config = dict(
    grayscale=True,
    crop_scale_min=1,
    color_jitter=0.1,
    norm_position='res_post',
    activation='gelu',
    bias='all',
    kv_group_size=2,
    patch_size=[8, 8],
    layers=12,
    positions='sincos',
    loss='cross_entropy',
    lr=0.0023,
    eps=1e-08,
    weight_decay=0.04,
)
Rows from block 3 of a small image classifier, named by matrix and row number. Rows with one number belong to one neuron. Each number is 50 + 12 x the weight over its row's rms, rounded and kept within 0 to 99. All counts start at 0.
After each neuron's rows are labels from the 100 images, of 14976, where the neuron reaches its highest value: "lies over" is the class under the peak. Only what is clearly more common there than usual is listed. The data: Sentinel-2 satellite tiles (TerraMesh).
# fc1: MLP up (model.blocks.3.mlp.fc1.weight, 768x256), inputs 172-255
# fc2: MLP down (model.blocks.3.mlp.fc2.weight, 256x768, transposed), outputs 172-255

fc1.583:47 56 34 57 27 54 47 42 45 57 57 37 67 31 19 38 37 65 71 48 30 47 46 49 52 48 62 55 62 26 69 52 49 48 58 57 47 47 28 82 54 33 38 49 47 34 48 14 70 39 47 46 56 41 46 52 62 51 45 52 47 44 50 78 52 40 40 60 61 45 51 30 49 43 45 67 67 51 44 62 51 15 46 56
fc2.583:41 48 65 39 61 41 44 51 44 39 65 50 34 52 56 47 19 52 57 74 54 52 54 57 51 57 69 22 50 47 43 32 29 50 72 43 68 71 76 42 60 65 35 36 52 48 66 46 56 43 48 20 50 32 77 60 36 43 64 61 58 53 52 56 29 51 54 69 64 43 34 59 63 42 45 42 56 63 52 48 34 44 39 58
lies over: built area

fc1.87:49 44 59 26 44 57 28 38 49 50 54 56 43 30 47 54 53 50 60 45 39 39 33 83 51 51 36 80 39 61 50 42 65 52 40 65 61 43 52 64 67 38 53 37 40 34 56 47 56 53 57 49 43 46 77 58 42 53 60 36 52 39 57 52 48 80 33 48 43 63 55 56 33 58 61 44 39 55 31 33 61 52 72 60
fc2.87:63 51 57 43 51 39 43 52 55 45 44 44 49 32 60 51 40 40 38 66 59 69 63 46 69 60 49 65 40 55 57 42 32 53 61 67 57 52 66 57 59 41 26 56 58 51 51 48 56 57 66 30 72 46 28 46 70 47 55 28 44 50 67 60 52 62 47 56 39 34 67 54 58 62 58 50 39 44 50 28 59 54 34 41
lies over: clouds

fc1.176:59 46 59 58 81 40 52 90 44 62 49 59 41 62 59 45 76 51 32 51 53 54 46 52 68 55 39 53 55 54 53 59 55 79 41 65 16 35 60 54 58 43 50 47 57 53 52 39 64 44 50 52 33 48 56 53 35 56 36 25 63 44 47 41 45 65 55 55 32 34 77 54 45 42 50 36 56 46 63 49 50 82 34 33
fc2.176:53 63 62 51 31 57 45 60 39 59 61 57 50 54 28 45 26 63 72 55 68 74 23 44 40 59 45 53 70 59 32 57 39 54 59 61 43 46 34 52 47 45 40 55 56 41 45 36 42 61 53 41 78 37 44 69 37 88 70 55 42 62 64 56 42 69 54 56 47 56 56 37 41 56 51 39 41 51 58 53 51 45 34 57
lies over: snow or ice

fc1.730:49 39 55 56 40 37 43 53 51 45 69 68 65 42 50 74 45 41 38 46 44 50 61 36 54 37 58 33 46 52 50 20 53 50 67 62 28 60 64 47 62 66 43 63 43 42 61 56 52 54 58 65 55 27 49 51 48 48 67 40 57 25 46 51 45 54 71 40 49 49 53 67 42 54 21 32 60 65 56 50 28 51 51 63
fc2.730:44 38 35 57 69 55 69 65 52 63 64 53 42 50 38 57 71 57 50 46 50 52 61 59 65 62 64 32 13 52 66 46 35 30 43 42 48 43 61 58 62 63 39 46 45 68 58 26 52 48 61 56 62 45 37 49 38 47 50 61 64 56 56 69 46 85 67 38 38 27 35 34 46 52 41 57 67 50 38 59 40 69 48 55
lies over: clouds

fc1.656:48 70 33 45 57 47 40 40 24 64 40 47 38 53 38 67 41 44 50 52 30 29 48 35 58 36 58 42 62 40 61 55 48 68 41 57 35 65 51 46 40 72 44 45 61 68 60 22 49 49 64 61 65 51 75 48 38 26 85 49 41 51 53 74 58 64 65 69 38 75 55 62 54 58 58 43 31 61 47 63 59 51 66 67
fc2.656:05 39 34 34 45 36 50 55 43 44 50 32 33 46 48 30 63 46 49 36 62 35 53 65 50 42 63 33 55 55 50 61 33 64 70 58 60 13 41 59 42 46 55 21 49 42 45 54 60 27 47 59 69 54 79 61 39 51 60 70 57 48 62 53 51 47 45 43 38 54 63 41 45 62 51 59 41 57 48 60 75 54 47 42
lies over: trees; water

fc1.642:61 60 50 67 34 49 39 55 43 76 45 49 49 47 48 67 53 62 60 57 68 69 52 60 46 59 39 55 73 39 49 78 71 87 57 52 62 36 51 50 60 55 61 44 44 36 59 57 48 50 49 67 42 70 54 59 34 59 41 67 38 44 60 38 39 61 45 70 66 12 35 40 43 35 60 36 33 40 20 50 47 31 38 42
fc2.642:53 39 56 55 55 65 42 46 56 61 58 61 47 49 51 53 43 44 64 52 71 58 50 47 23 52 46 51 53 55 29 24 58 39 57 39 46 64 34 43 64 27 45 33 51 56 33 40 58 60 55 82 38 50 58 55 67 48 65 29 45 50 57 52 51 41 48 72 49 54 61 38 48 28 27 55 60 53 50 49 54 55 53 67
lies over: clouds; snow or ice

fc1.574:60 34 51 53 65 41 43 51 30 54 50 50 57 50 22 61 58 52 39 58 57 53 58 51 50 81 52 43 35 77 42 39 41 48 64 71 56 60 58 31 44 48 40 51 50 42 71 57 56 48 48 43 58 70 52 43 51 40 59 30 75 38 45 66 40 36 34 43 38 60 35 62 50 51 38 57 77 52 43 49 22 53 47 44
fc2.574:49 60 45 38 46 49 67 43 67 85 47 47 46 40 32 57 32 33 33 72 63 47 30 48 67 46 58 40 49 34 54 50 33 38 37 59 38 38 50 41 65 63 26 42 55 34 61 50 58 44 74 55 37 51 44 48 50 41 79 51 46 45 81 53 49 41 35 66 38 31 51 64 37 56 45 63 35 61 49 46 42 53 43 48
lies over: clouds

fc1.418:47 30 49 38 36 45 53 48 60 51 68 57 31 40 43 45 69 45 55 61 40 60 79 78 41 26 40 64 48 55 46 36 65 58 40 50 50 48 46 55 45 52 42 52 34 52 65 42 48 09 55 48 58 59 59 40 66 44 54 48 38 24 39 61 43 74 44 47 58 55 49 53 45 59 64 72 44 49 23 44 68 53 46 63
fc2.418:54 44 59 52 44 63 35 56 44 49 38 43 48 46 31 73 40 55 36 57 62 38 51 37 41 36 43 52 48 52 39 32 52 43 36 58 49 49 53 36 48 59 53 67 34 47 62 52 46 36 50 39 42 28 34 33 21 58 54 31 59 48 48 36 37 39 45 34 74 53 42 42 36 38 56 34 75 53 47 28 48 51 49 66
lies over: built area

fc1.381:53 59 43 53 48 69 54 54 68 63 61 49 30 58 48 40 46 56 45 42 46 55 25 64 71 36 70 49 37 45 30 54 55 40 57 55 43 30 60 54 47 55 51 49 62 39 53 36 51 62 59 29 57 55 55 67 49 50 64 67 40 41 57 35 56 47 72 37 52 52 66 34 67 52 41 58 33 53 42 26 55 36 42 69
fc2.381:27 21 54 58 37 47 46 37 37 60 52 64 41 41 68 48 39 44 46 50 54 51 51 74 46 35 39 64 62 61 64 48 41 12 45 46 54 58 38 50 44 47 45 35 54 73 43 48 38 28 66 57 39 70 46 35 46 53 61 49 39 66 67 51 54 59 79 53 44 37 57 58 39 59 44 69 53 53 48 59 56 59 44 49
lies over: trees; water

fc1.155:60 58 51 44 54 54 37 40 39 72 42 40 53 36 46 59 65 54 54 43 53 60 41 48 62 51 32 59 42 38 41 56 30 52 75 37 57 46 57 70 63 42 45 24 64 62 41 50 41 68 44 63 54 27 57 34 58 54 43 58 35 53 38 40 54 36 68 57 48 54 41 44 57 31 49 62 38 65 34 40 57 58 57 68
fc2.155:47 62 53 53 38 45 62 49 59 37 63 49 49 57 73 46 64 49 56 51 51 56 70 47 41 31 71 48 40 35 58 66 49 45 29 46 36 29 36 60 16 32 60 49 48 53 60 53 61 67 45 56 68 42 54 69 58 48 58 69 57 63 54 50 49 44 40 53 59 47 67 42 41 39 53 57 52 41 57 84 59 47 41 51
lies over: trees; water

fc1.285:42 55 40 45 48 60 71 47 43 46 52 58 69 53 37 12 54 37 57 56 59 21 65 59 66 69 51 16 44 36 53 44 63 35 76 46 30 54 64 23 53 42 47 75 71 45 50 61 43 57 48 72 63 34 69 44 76 50 40 50 37 70 59 43 45 49 54 43 45 40 56 48 41 43 18 49 36 62 43 50 42 44 38 34
fc2.285:55 16 61 26 71 52 63 46 68 78 52 64 39 55 43 72 66 52 63 43 64 55 54 67 56 35 35 49 33 36 66 64 37 50 44 60 47 40 39 58 45 72 66 39 49 50 64 58 59 39 48 62 58 57 45 49 50 40 68 57 71 58 55 47 75 50 54 64 54 32 40 69 73 53 74 62 52 52 59 59 59 41 47 52
lies over: clouds; snow or ice

fc1.610:26 43 54 55 66 69 51 45 22 59 56 40 44 35 43 41 55 67 56 54 53 35 70 53 75 19 71 51 52 65 34 45 39 33 68 45 39 46 41 62 43 25 41 46 47 64 33 66 51 62 42 62 53 45 45 56 58 45 50 45 57 71 60 49 56 39 58 48 35 27 66 44 70 37 44 67 32 34 41 48 53 56 47 51
fc2.610:47 59 57 56 54 53 48 68 71 40 70 54 34 42 55 58 37 34 44 53 47 69 30 46 54 62 39 46 59 57 65 59 40 50 73 39 38 51 37 58 36 57 68 51 62 56 59 53 44 31 55 42 42 52 49 68 23 55 44 47 53 47 45 72 49 37 64 33 67 37 66 71 49 42 51 42 42 49 63 30 56 48 52 48
lies over: trees

fc1.437:41 44 58 54 50 40 66 61 21 66 49 58 70 46 55 55 35 49 51 36 52 29 50 56 32 57 59 53 44 66 54 35 36 22 52 49 35 54 45 53 38 44 45 77 35 62 49 68 42 49 58 30 64 31 64 66 60 54 44 79 69 36 52 40 64 50 42 40 56 67 57 41 47 66 54 49 50 46 36 27 48 50 69 37
fc2.437:64 46 36 45 60 77 57 57 48 43 51 35 37 49 49 36 67 48 43 55 55 41 40 51 37 27 59 38 47 49 63 58 48 69 50 65 49 23 33 37 42 61 41 37 60 46 63 33 84 46 44 45 57 39 64 58 70 59 57 59 57 39 68 73 56 72 68 61 47 45 70 38 51 49 35 42 51 68 41 36 79 37 50 43
lies over: clouds

fc1.244:47 30 60 26 61 42 29 69 29 37 63 58 44 65 65 44 41 32 34 71 36 47 41 42 47 44 30 57 56 44 75 33 25 38 35 54 51 38 53 49 28 64 45 85 63 50 53 52 39 54 54 59 54 56 67 65 54 36 62 40 57 59 57 59 60 52 56 33 72 42 54 66 38 65 65 59 42 39 60 41 50 45 33 45
fc2.244:48 43 58 45 39 38 43 57 58 69 38 65 62 51 43 51 47 42 72 53 78 42 45 82 28 46 43 66 29 57 27 58 31 69 65 62 61 33 47 42 39 45 28 33 66 55 64 51 36 40 62 50 51 52 59 55 71 55 64 69 45 50 53 61 62 60 60 48 37 51 47 62 56 45 27 53 69 43 43 41 53 52 71 50
lies over: snow or ice

fc1.594:35 55 51 57 43 78 60 60 45 49 37 48 61 41 62 43 63 27 45 51 39 50 47 72 62 45 25 52 53 60 58 51 38 28 61 73 62 27 36 64 47 45 58 60 51 66 55 59 37 51 56 61 53 45 19 59 25 36 56 61 75 59 58 61 46 41 35 54 59 55 50 47 48 25 58 35 47 49 55 56 49 56 44 39
fc2.594:42 26 56 62 30 55 61 57 50 67 39 62 40 49 58 38 56 60 87 56 69 71 39 54 55 54 58 40 57 37 24 59 56 46 47 45 55 52 25 53 57 51 54 42 51 52 47 24 48 66 57 41 47 56 56 62 37 44 42 38 57 40 58 57 18 42 63 35 79 55 38 62 28 55 67 33 53 58 45 33 52 56 45 43
lies over: trees

fc1.500:56 36 36 57 72 60 70 77 47 66 55 46 55 65 64 29 36 51 38 59 45 48 61 64 55 50 47 42 88 69 43 49 45 48 51 31 39 69 40 59 19 45 52 64 62 59 52 41 44 56 55 66 41 55 70 35 60 53 53 67 62 53 57 48 46 61 42 50 43 68 51 57 40 37 77 55 41 69 57 66 38 42 67 32
fc2.500:43 66 64 47 39 41 56 43 76 61 35 37 62 32 43 48 43 38 66 42 59 59 53 56 27 49 44 59 73 42 45 54 36 27 55 60 35 50 71 56 48 43 42 40 56 32 40 58 71 45 44 73 33 75 50 75 40 55 38 62 35 60 43 58 51 52 41 39 35 65 55 60 65 56 60 50 46 33 33 41 49 41 46 30
lies over: water

fc1.139:62 42 54 44 29 45 56 47 45 35 65 46 59 52 50 46 58 40 35 49 70 71 40 47 25 37 44 64 61 60 58 41 29 55 53 60 74 52 61 48 51 64 53 46 61 39 58 24 44 44 72 56 51 54 50 46 34 44 67 52 42 62 66 51 57 73 53 37 60 44 45 46 70 31 36 49 40 36 63 47 54 11 52 51
fc2.139:57 50 46 51 56 60 36 32 62 54 48 37 63 64 71 56 39 49 45 61 46 45 56 71 39 37 61 61 48 46 47 74 49 70 75 53 21 57 38 34 50 31 40 50 53 51 57 52 52 61 74 60 55 41 61 47 59 64 50 27 58 28 40 40 43 42 72 30 48 62 45 52 48 52 34 74 47 54 50 61 53 39 41 64
lies over: snow or ice

fc1.467:34 50 49 51 72 53 50 52 51 62 78 48 53 44 51 51 40 45 45 46 32 41 35 37 55 69 48 24 78 55 50 57 42 42 45 41 41 62 60 49 57 24 61 50 44 56 43 40 49 45 70 60 20 72 56 56 67 56 34 46 46 39 44 48 50 77 74 69 53 52 41 55 40 27 42 50 54 63 56 59 29 53 40 48
fc2.467:72 38 45 30 29 50 71 68 66 43 32 63 56 41 38 55 45 44 47 55 71 60 56 29 79 36 44 31 64 42 41 41 44 36 54 46 53 49 37 59 61 45 56 40 44 42 46 32 28 51 54 57 33 61 62 39 45 68 65 50 53 33 45 61 38 61 43 57 60 52 39 29 43 49 56 56 41 48 60 58 69 47 47 41
lies over: snow or ice

fc1.106:50 41 41 44 56 53 15 49 29 64 65 37 63 80 45 61 38 55 69 64 62 55 53 59 47 54 58 53 55 54 51 65 53 25 53 37 46 41 49 29 55 51 47 65 57 45 51 36 60 50 68 58 42 32 41 36 44 43 40 58 44 63 40 50 32 44 34 67 57 49 38 51 26 42 38 43 48 42 40 37 70 53 40 77
fc2.106:23 33 34 51 37 55 42 38 48 55 54 49 23 48 44 52 68 55 55 52 42 34 63 42 49 37 47 51 52 64 34 64 59 74 65 59 42 45 52 36 57 30 63 59 46 57 52 35 49 56 52 51 51 41 52 52 40 59 52 59 65 49 46 68 81 61 43 66 48 54 39 40 46 35 44 55 55 64 40 55 53 40 56 56
lies over: snow or ice

fc1.48:72 43 47 49 66 24 47 45 60 55 59 49 53 40 50 34 41 46 41 54 52 32 18 48 48 45 38 51 47 61 42 71 36 61 38 51 44 53 37 43 38 48 47 56 67 40 52 71 57 32 45 86 55 62 46 32 70 56 56 39 34 51 56 59 63 36 52 51 53 44 40 43 64 74 42 29 56 63 25 41 48 63 50 46
fc2.48:45 57 50 63 34 37 43 62 50 48 48 36 47 55 55 40 43 54 33 28 61 42 59 63 62 62 59 45 59 49 47 46 48 50 45 40 59 36 57 57 58 40 60 63 55 40 59 62 41 52 52 24 59 59 22 29 39 53 48 49 66 57 73 36 45 46 50 65 37 49 63 44 34 70 66 21 64 47 63 47 57 58 39 59
lies over: built area

fc1.434:42 60 58 32 34 53 52 50 59 37 50 45 63 55 71 49 45 59 50 64 31 47 58 68 45 51 50 58 74 49 44 55 56 50 40 44 49 44 59 44 69 80 56 56 29 36 21 67 52 52 31 60 38 36 49 50 76 41 66 37 65 59 57 67 70 52 33 52 43 55 53 47 47 75 62 36 58 39 43 25 48 74 46 44
fc2.434:26 72 62 65 55 47 50 44 40 60 38 47 44 61 46 49 46 47 52 41 51 51 36 28 31 58 46 51 36 46 68 51 53 65 51 52 36 58 27 36 28 52 55 34 49 46 51 49 58 41 55 45 33 51 49 41 57 52 33 42 48 74 46 31 24 71 58 38 55 33 48 52 27 46 55 55 42 32 52 47 41 69 44 65
lies over: clouds

fc1.0:49 69 51 36 57 52 66 38 57 60 52 35 66 50 45 65 43 50 63 56 64 62 80 34 59 42 51 47 47 52 47 44 39 21 68 54 52 55 40 43 53 76 47 43 59 59 63 58 29 64 47 64 48 53 66 30 29 41 35 61 39 45 68 35 56 64 73 68 46 48 37 36 26 39 44 48 43 44 55 58 51 54 54 49
fc2.0:53 49 57 47 42 47 50 51 53 76 41 64 49 37 43 53 50 56 38 53 31 48 38 49 28 38 58 40 57 60 26 55 42 62 38 43 58 56 60 39 49 43 64 43 38 37 57 51 50 63 58 56 58 59 67 35 46 33 25 43 29 34 41 28 37 62 34 53 47 53 62 52 67 48 55 44 45 61 50 48 73 54 60 45
lies over: snow or ice

fc1.591:39 44 48 37 61 40 35 52 54 67 33 55 43 39 43 56 53 56 52 32 35 57 51 52 43 58 39 65 56 53 52 63 55 61 64 42 57 55 59 50 64 37 46 59 56 76 47 33 68 71 52 30 65 61 43 47 45 21 66 58 45 48 46 63 40 41 53 65 79 47 47 52 52 50 65 39 42 42 48 27 47 58 66 27
fc2.591:54 48 44 32 77 75 38 39 63 44 68 33 39 73 49 40 55 51 60 47 54 35 47 65 48 53 73 48 44 44 32 46 57 48 40 69 64 54 34 32 64 67 61 45 53 58 49 66 39 47 49 65 67 66 37 32 56 68 40 46 52 46 53 60 45 34 48 39 57 20 71 37 57 66 61 63 59 52 45 54 52 74 39 52
lies over: water

fc1.474:41 65 55 62 68 61 43 37 39 42 61 35 53 41 45 41 47 37 54 65 64 37 34 34 54 42 66 67 49 53 48 51 43 49 52 30 49 47 35 48 55 52 33 44 48 63 29 48 52 59 44 34 35 60 49 52 44 62 66 58 43 46 46 53 61 44 72 55 47 52 62 53 51 24 49 64 53 37 37 50 28 62 60 37
fc2.474:64 42 68 43 36 64 51 48 59 57 47 84 56 42 61 35 64 49 55 56 56 65 37 58 13 45 54 37 67 44 35 63 52 44 65 56 55 43 40 76 38 51 52 63 42 44 58 37 38 30 52 56 56 33 67 54 66 58 64 74 71 44 62 57 36 48 62 28 37 45 56 29 63 59 62 49 43 43 50 28 66 66 52 58
lies over: trees

fc1.502:51 67 61 60 37 55 62 53 59 51 43 66 64 70 62 40 61 57 59 47 21 48 60 49 48 58 47 53 70 56 52 58 46 62 58 30 41 53 51 46 35 43 49 39 55 73 30 46 64 46 50 24 63 52 58 73 40 57 48 45 35 41 73 58 46 28 51 65 62 43 67 50 52 57 69 74 43 58 33 67 58 57 49 48
fc2.502:26 62 50 61 43 39 56 41 50 25 36 62 34 49 42 54 58 72 40 57 51 44 39 21 54 63 54 50 29 49 51 64 41 61 48 69 64 68 36 45 48 58 55 41 62 47 54 52 43 48 42 39 50 44 45 41 48 39 59 46 48 56 31 57 29 48 31 39 58 47 46 40 63 44 54 61 57 60 51 40 64 43 44 66
lies over: clouds

fc1.744:73 47 36 54 48 39 48 53 50 35 49 55 63 43 62 49 67 59 59 30 33 43 52 64 46 54 48 53 59 39 64 45 58 44 46 56 78 48 64 61 61 54 55 50 40 59 50 45 79 54 53 33 55 52 70 60 46 32 54 46 52 63 40 46 24 53 36 37 61 51 42 54 53 43 51 32 43 63 46 50 22 65 60 38
fc2.744:47 51 57 32 29 49 49 62 45 50 43 45 35 48 40 59 44 53 62 64 65 70 49 50 67 59 41 37 50 52 67 45 35 55 45 51 37 50 52 50 55 33 33 63 52 59 51 54 38 34 69 41 41 60 54 47 52 57 45 37 60 42 65 68 65 80 41 61 61 41 60 50 22 54 42 41 56 42 49 48 43 49 52 78
lies over: snow or ice

fc1.621:35 58 58 50 76 37 34 47 53 42 49 53 58 19 74 67 55 37 53 46 49 47 49 56 65 42 54 52 35 50 48 30 56 52 58 42 76 37 39 31 54 46 32 54 45 36 26 36 50 51 35 32 64 41 14 34 48 70 56 51 47 54 59 54 40 47 39 58 71 36 45 50 63 59 58 61 40 76 60 55 47 22 63 67
fc2.621:44 48 33 54 46 60 45 63 56 58 46 65 39 67 73 65 59 36 51 57 37 45 57 42 62 58 67 66 51 42 40 52 69 60 28 50 49 63 59 55 27 60 53 60 36 71 44 48 65 49 47 56 48 44 69 44 49 44 58 53 40 61 58 54 52 37 58 62 64 36 39 32 60 54 38 49 49 29 47 41 48 35 53 48
lies over: crops

fc1.195:32 28 50 50 53 55 57 37 17 30 43 54 63 67 57 60 65 31 61 29 34 59 57 76 54 37 40 54 44 53 44 49 36 38 23 58 57 51 36 39 43 66 45 57 60 41 53 64 22 51 54 56 62 69 51 20 53 56 61 38 42 46 59 38 65 47 50 60 36 33 64 48 38 60 44 47 54 63 36 53 56 44 62 71
fc2.195:41 52 45 71 35 44 60 42 52 45 44 25 45 41 63 26 44 54 43 36 35 33 70 61 52 16 49 52 61 53 64 46 39 57 48 56 57 68 52 70 44 71 50 46 20 48 63 31 53 38 54 59 55 47 48 38 22 53 43 46 33 61 61 53 47 56 54 53 55 50 65 53 44 50 47 53 41 22 66 50 48 59 38 62
lies over: snow or ice

fc1.390:55 49 24 52 54 44 60 42 53 59 49 64 40 42 62 61 70 68 71 34 52 26 56 68 40 48 50 49 57 63 37 33 45 64 56 44 58 60 63 66 42 45 41 24 15 29 58 60 58 50 42 68 58 49 26 52 46 56 60 39 48 49 38 43 56 64 54 62 31 50 48 60 30 58 56 45 64 67 64 34 40 41 47 35
fc2.390:50 48 49 57 55 55 73 41 50 30 50 63 34 44 48 47 47 58 53 45 34 65 56 54 89 55 54 41 50 56 46 58 44 45 59 27 55 46 53 63 31 49 44 54 55 40 58 69 49 59 33 47 28 62 49 55 53 73 76 51 30 59 49 55 58 65 68 58 35 63 52 51 34 52 64 36 59 37 42 58 55 62 48 54
lies over: crops

fc1.297:43 48 69 36 57 71 59 72 62 45 59 42 33 28 47 41 55 75 29 55 61 58 46 64 73 67 51 57 55 53 36 44 64 34 57 41 41 37 42 55 41 49 40 43 37 46 40 47 59 49 45 45 76 49 46 57 33 31 44 44 62 33 53 69 70 68 50 46 61 36 47 49 69 34 28 49 73 48 39 45 44 42 66 40
fc2.297:62 45 54 63 38 80 46 46 32 32 52 73 61 43 40 47 43 40 39 48 70 57 68 44 56 46 63 67 52 50 47 47 32 58 68 32 56 22 43 41 62 50 42 86 46 53 63 45 60 66 33 50 43 33 66 49 56 41 52 47 46 43 23 44 66 27 35 70 45 64 35 57 48 58 59 56 54 51 54 60 44 52 50 12
lies over: water

fc1.446:56 50 53 25 68 55 41 53 41 42 50 43 19 53 37 61 49 50 70 38 60 34 49 36 47 45 27 58 60 64 34 44 57 56 78 56 57 60 57 65 59 35 40 44 50 67 53 53 29 54 79 78 53 54 37 64 60 34 32 47 41 49 65 40 42 55 57 38 65 47 27 50 64 45 78 58 62 56 20 50 26 48 53 53
fc2.446:56 68 71 38 53 46 54 58 58 43 60 40 62 47 37 49 58 54 56 17 44 59 62 42 63 52 77 58 53 26 30 48 44 43 32 51 48 29 47 36 51 61 60 46 55 54 57 48 55 52 47 53 49 57 56 52 64 55 43 38 35 40 47 39 37 34 64 60 27 67 57 50 64 51 52 68 61 60 57 20 52 55 37 84
lies over: water

fc1.301:61 52 72 38 44 56 62 42 56 52 40 22 70 34 54 65 57 49 60 52 63 50 32 53 49 51 46 55 68 68 70 51 52 55 48 53 47 34 46 46 45 59 52 46 29 49 23 49 38 31 50 45 50 42 87 41 56 43 51 41 50 48 33 45 29 60 63 75 74 46 44 46 61 71 34 67 31 57 54 44 68 60 40 47
fc2.301:55 57 38 45 58 49 36 47 24 55 54 36 63 50 39 46 37 48 47 69 57 28 48 42 55 45 65 52 33 72 72 24 35 49 34 42 74 43 63 55 57 54 27 36 41 53 49 63 28 55 65 43 45 40 50 67 50 44 39 51 55 65 21 34 53 53 43 58 52 55 28 61 44 53 22 55 48 57 51 47 63 48 42 59
lies over: trees

fc1.742:50 48 53 51 23 70 23 70 34 44 58 66 47 51 38 51 23 51 59 71 34 42 43 54 46 49 31 43 39 55 49 49 62 53 60 70 42 79 41 71 78 62 62 50 50 41 57 42 41 57 35 74 70 32 45 34 45 62 71 52 33 62 64 53 60 31 43 59 43 45 69 54 49 73 45 61 64 52 32 52 49 69 39 46
fc2.742:46 48 50 68 49 32 29 47 47 54 64 45 32 61 56 53 39 46 50 68 41 57 30 67 40 33 53 61 22 57 47 54 33 51 28 54 45 53 47 40 45 52 44 47 63 51 58 41 32 55 62 48 61 72 55 32 45 39 61 55 54 50 45 57 20 53 42 76 42 61 42 45 41 58 45 47 51 40 41 55 46 23 34 75
lies over: clouds

fc1.635:28 43 29 62 40 55 47 62 47 55 45 55 69 68 51 61 44 35 62 68 50 78 43 42 39 57 40 67 48 34 41 39 56 44 52 49 51 55 60 58 57 68 62 66 29 40 47 68 52 47 53 51 66 59 49 50 59 42 56 37 56 47 47 53 43 72 42 49 62 73 50 33 59 59 31 46 34 27 34 54 36 42 53 32
fc2.635:46 38 44 44 69 41 56 30 43 75 34 46 59 37 36 42 32 54 46 72 62 46 65 53 64 49 51 37 66 62 50 59 59 42 16 53 50 38 24 60 43 56 33 36 48 47 31 34 53 53 70 68 54 44 65 49 58 69 47 62 52 39 59 51 45 20 50 36 56 62 56 69 47 46 33 38 53 71 35 47 41 69 38 23
lies over: clouds; snow or ice

fc1.202:52 39 42 54 51 50 50 43 60 41 62 51 60 39 31 37 58 33 43 36 62 58 42 59 53 39 53 48 43 69 66 37 67 51 33 48 69 59 61 29 56 65 43 61 33 51 63 30 27 48 59 49 56 64 50 48 55 27 56 56 41 47 54 46 47 56 59 41 52 56 27 39 61 54 76 40 39 66 44 40 34 36 58 38
fc2.202:41 56 42 52 40 54 50 36 60 47 63 59 47 44 51 55 45 55 26 46 45 55 49 71 56 42 44 72 77 52 56 43 56 38 41 49 47 43 17 56 34 58 67 55 48 46 62 51 37 44 55 46 31 43 59 45 45 41 62 79 67 49 68 22 57 51 41 35 42 49 68 37 49 77 37 45 39 44 40 70 58 55 69 79
lies over: water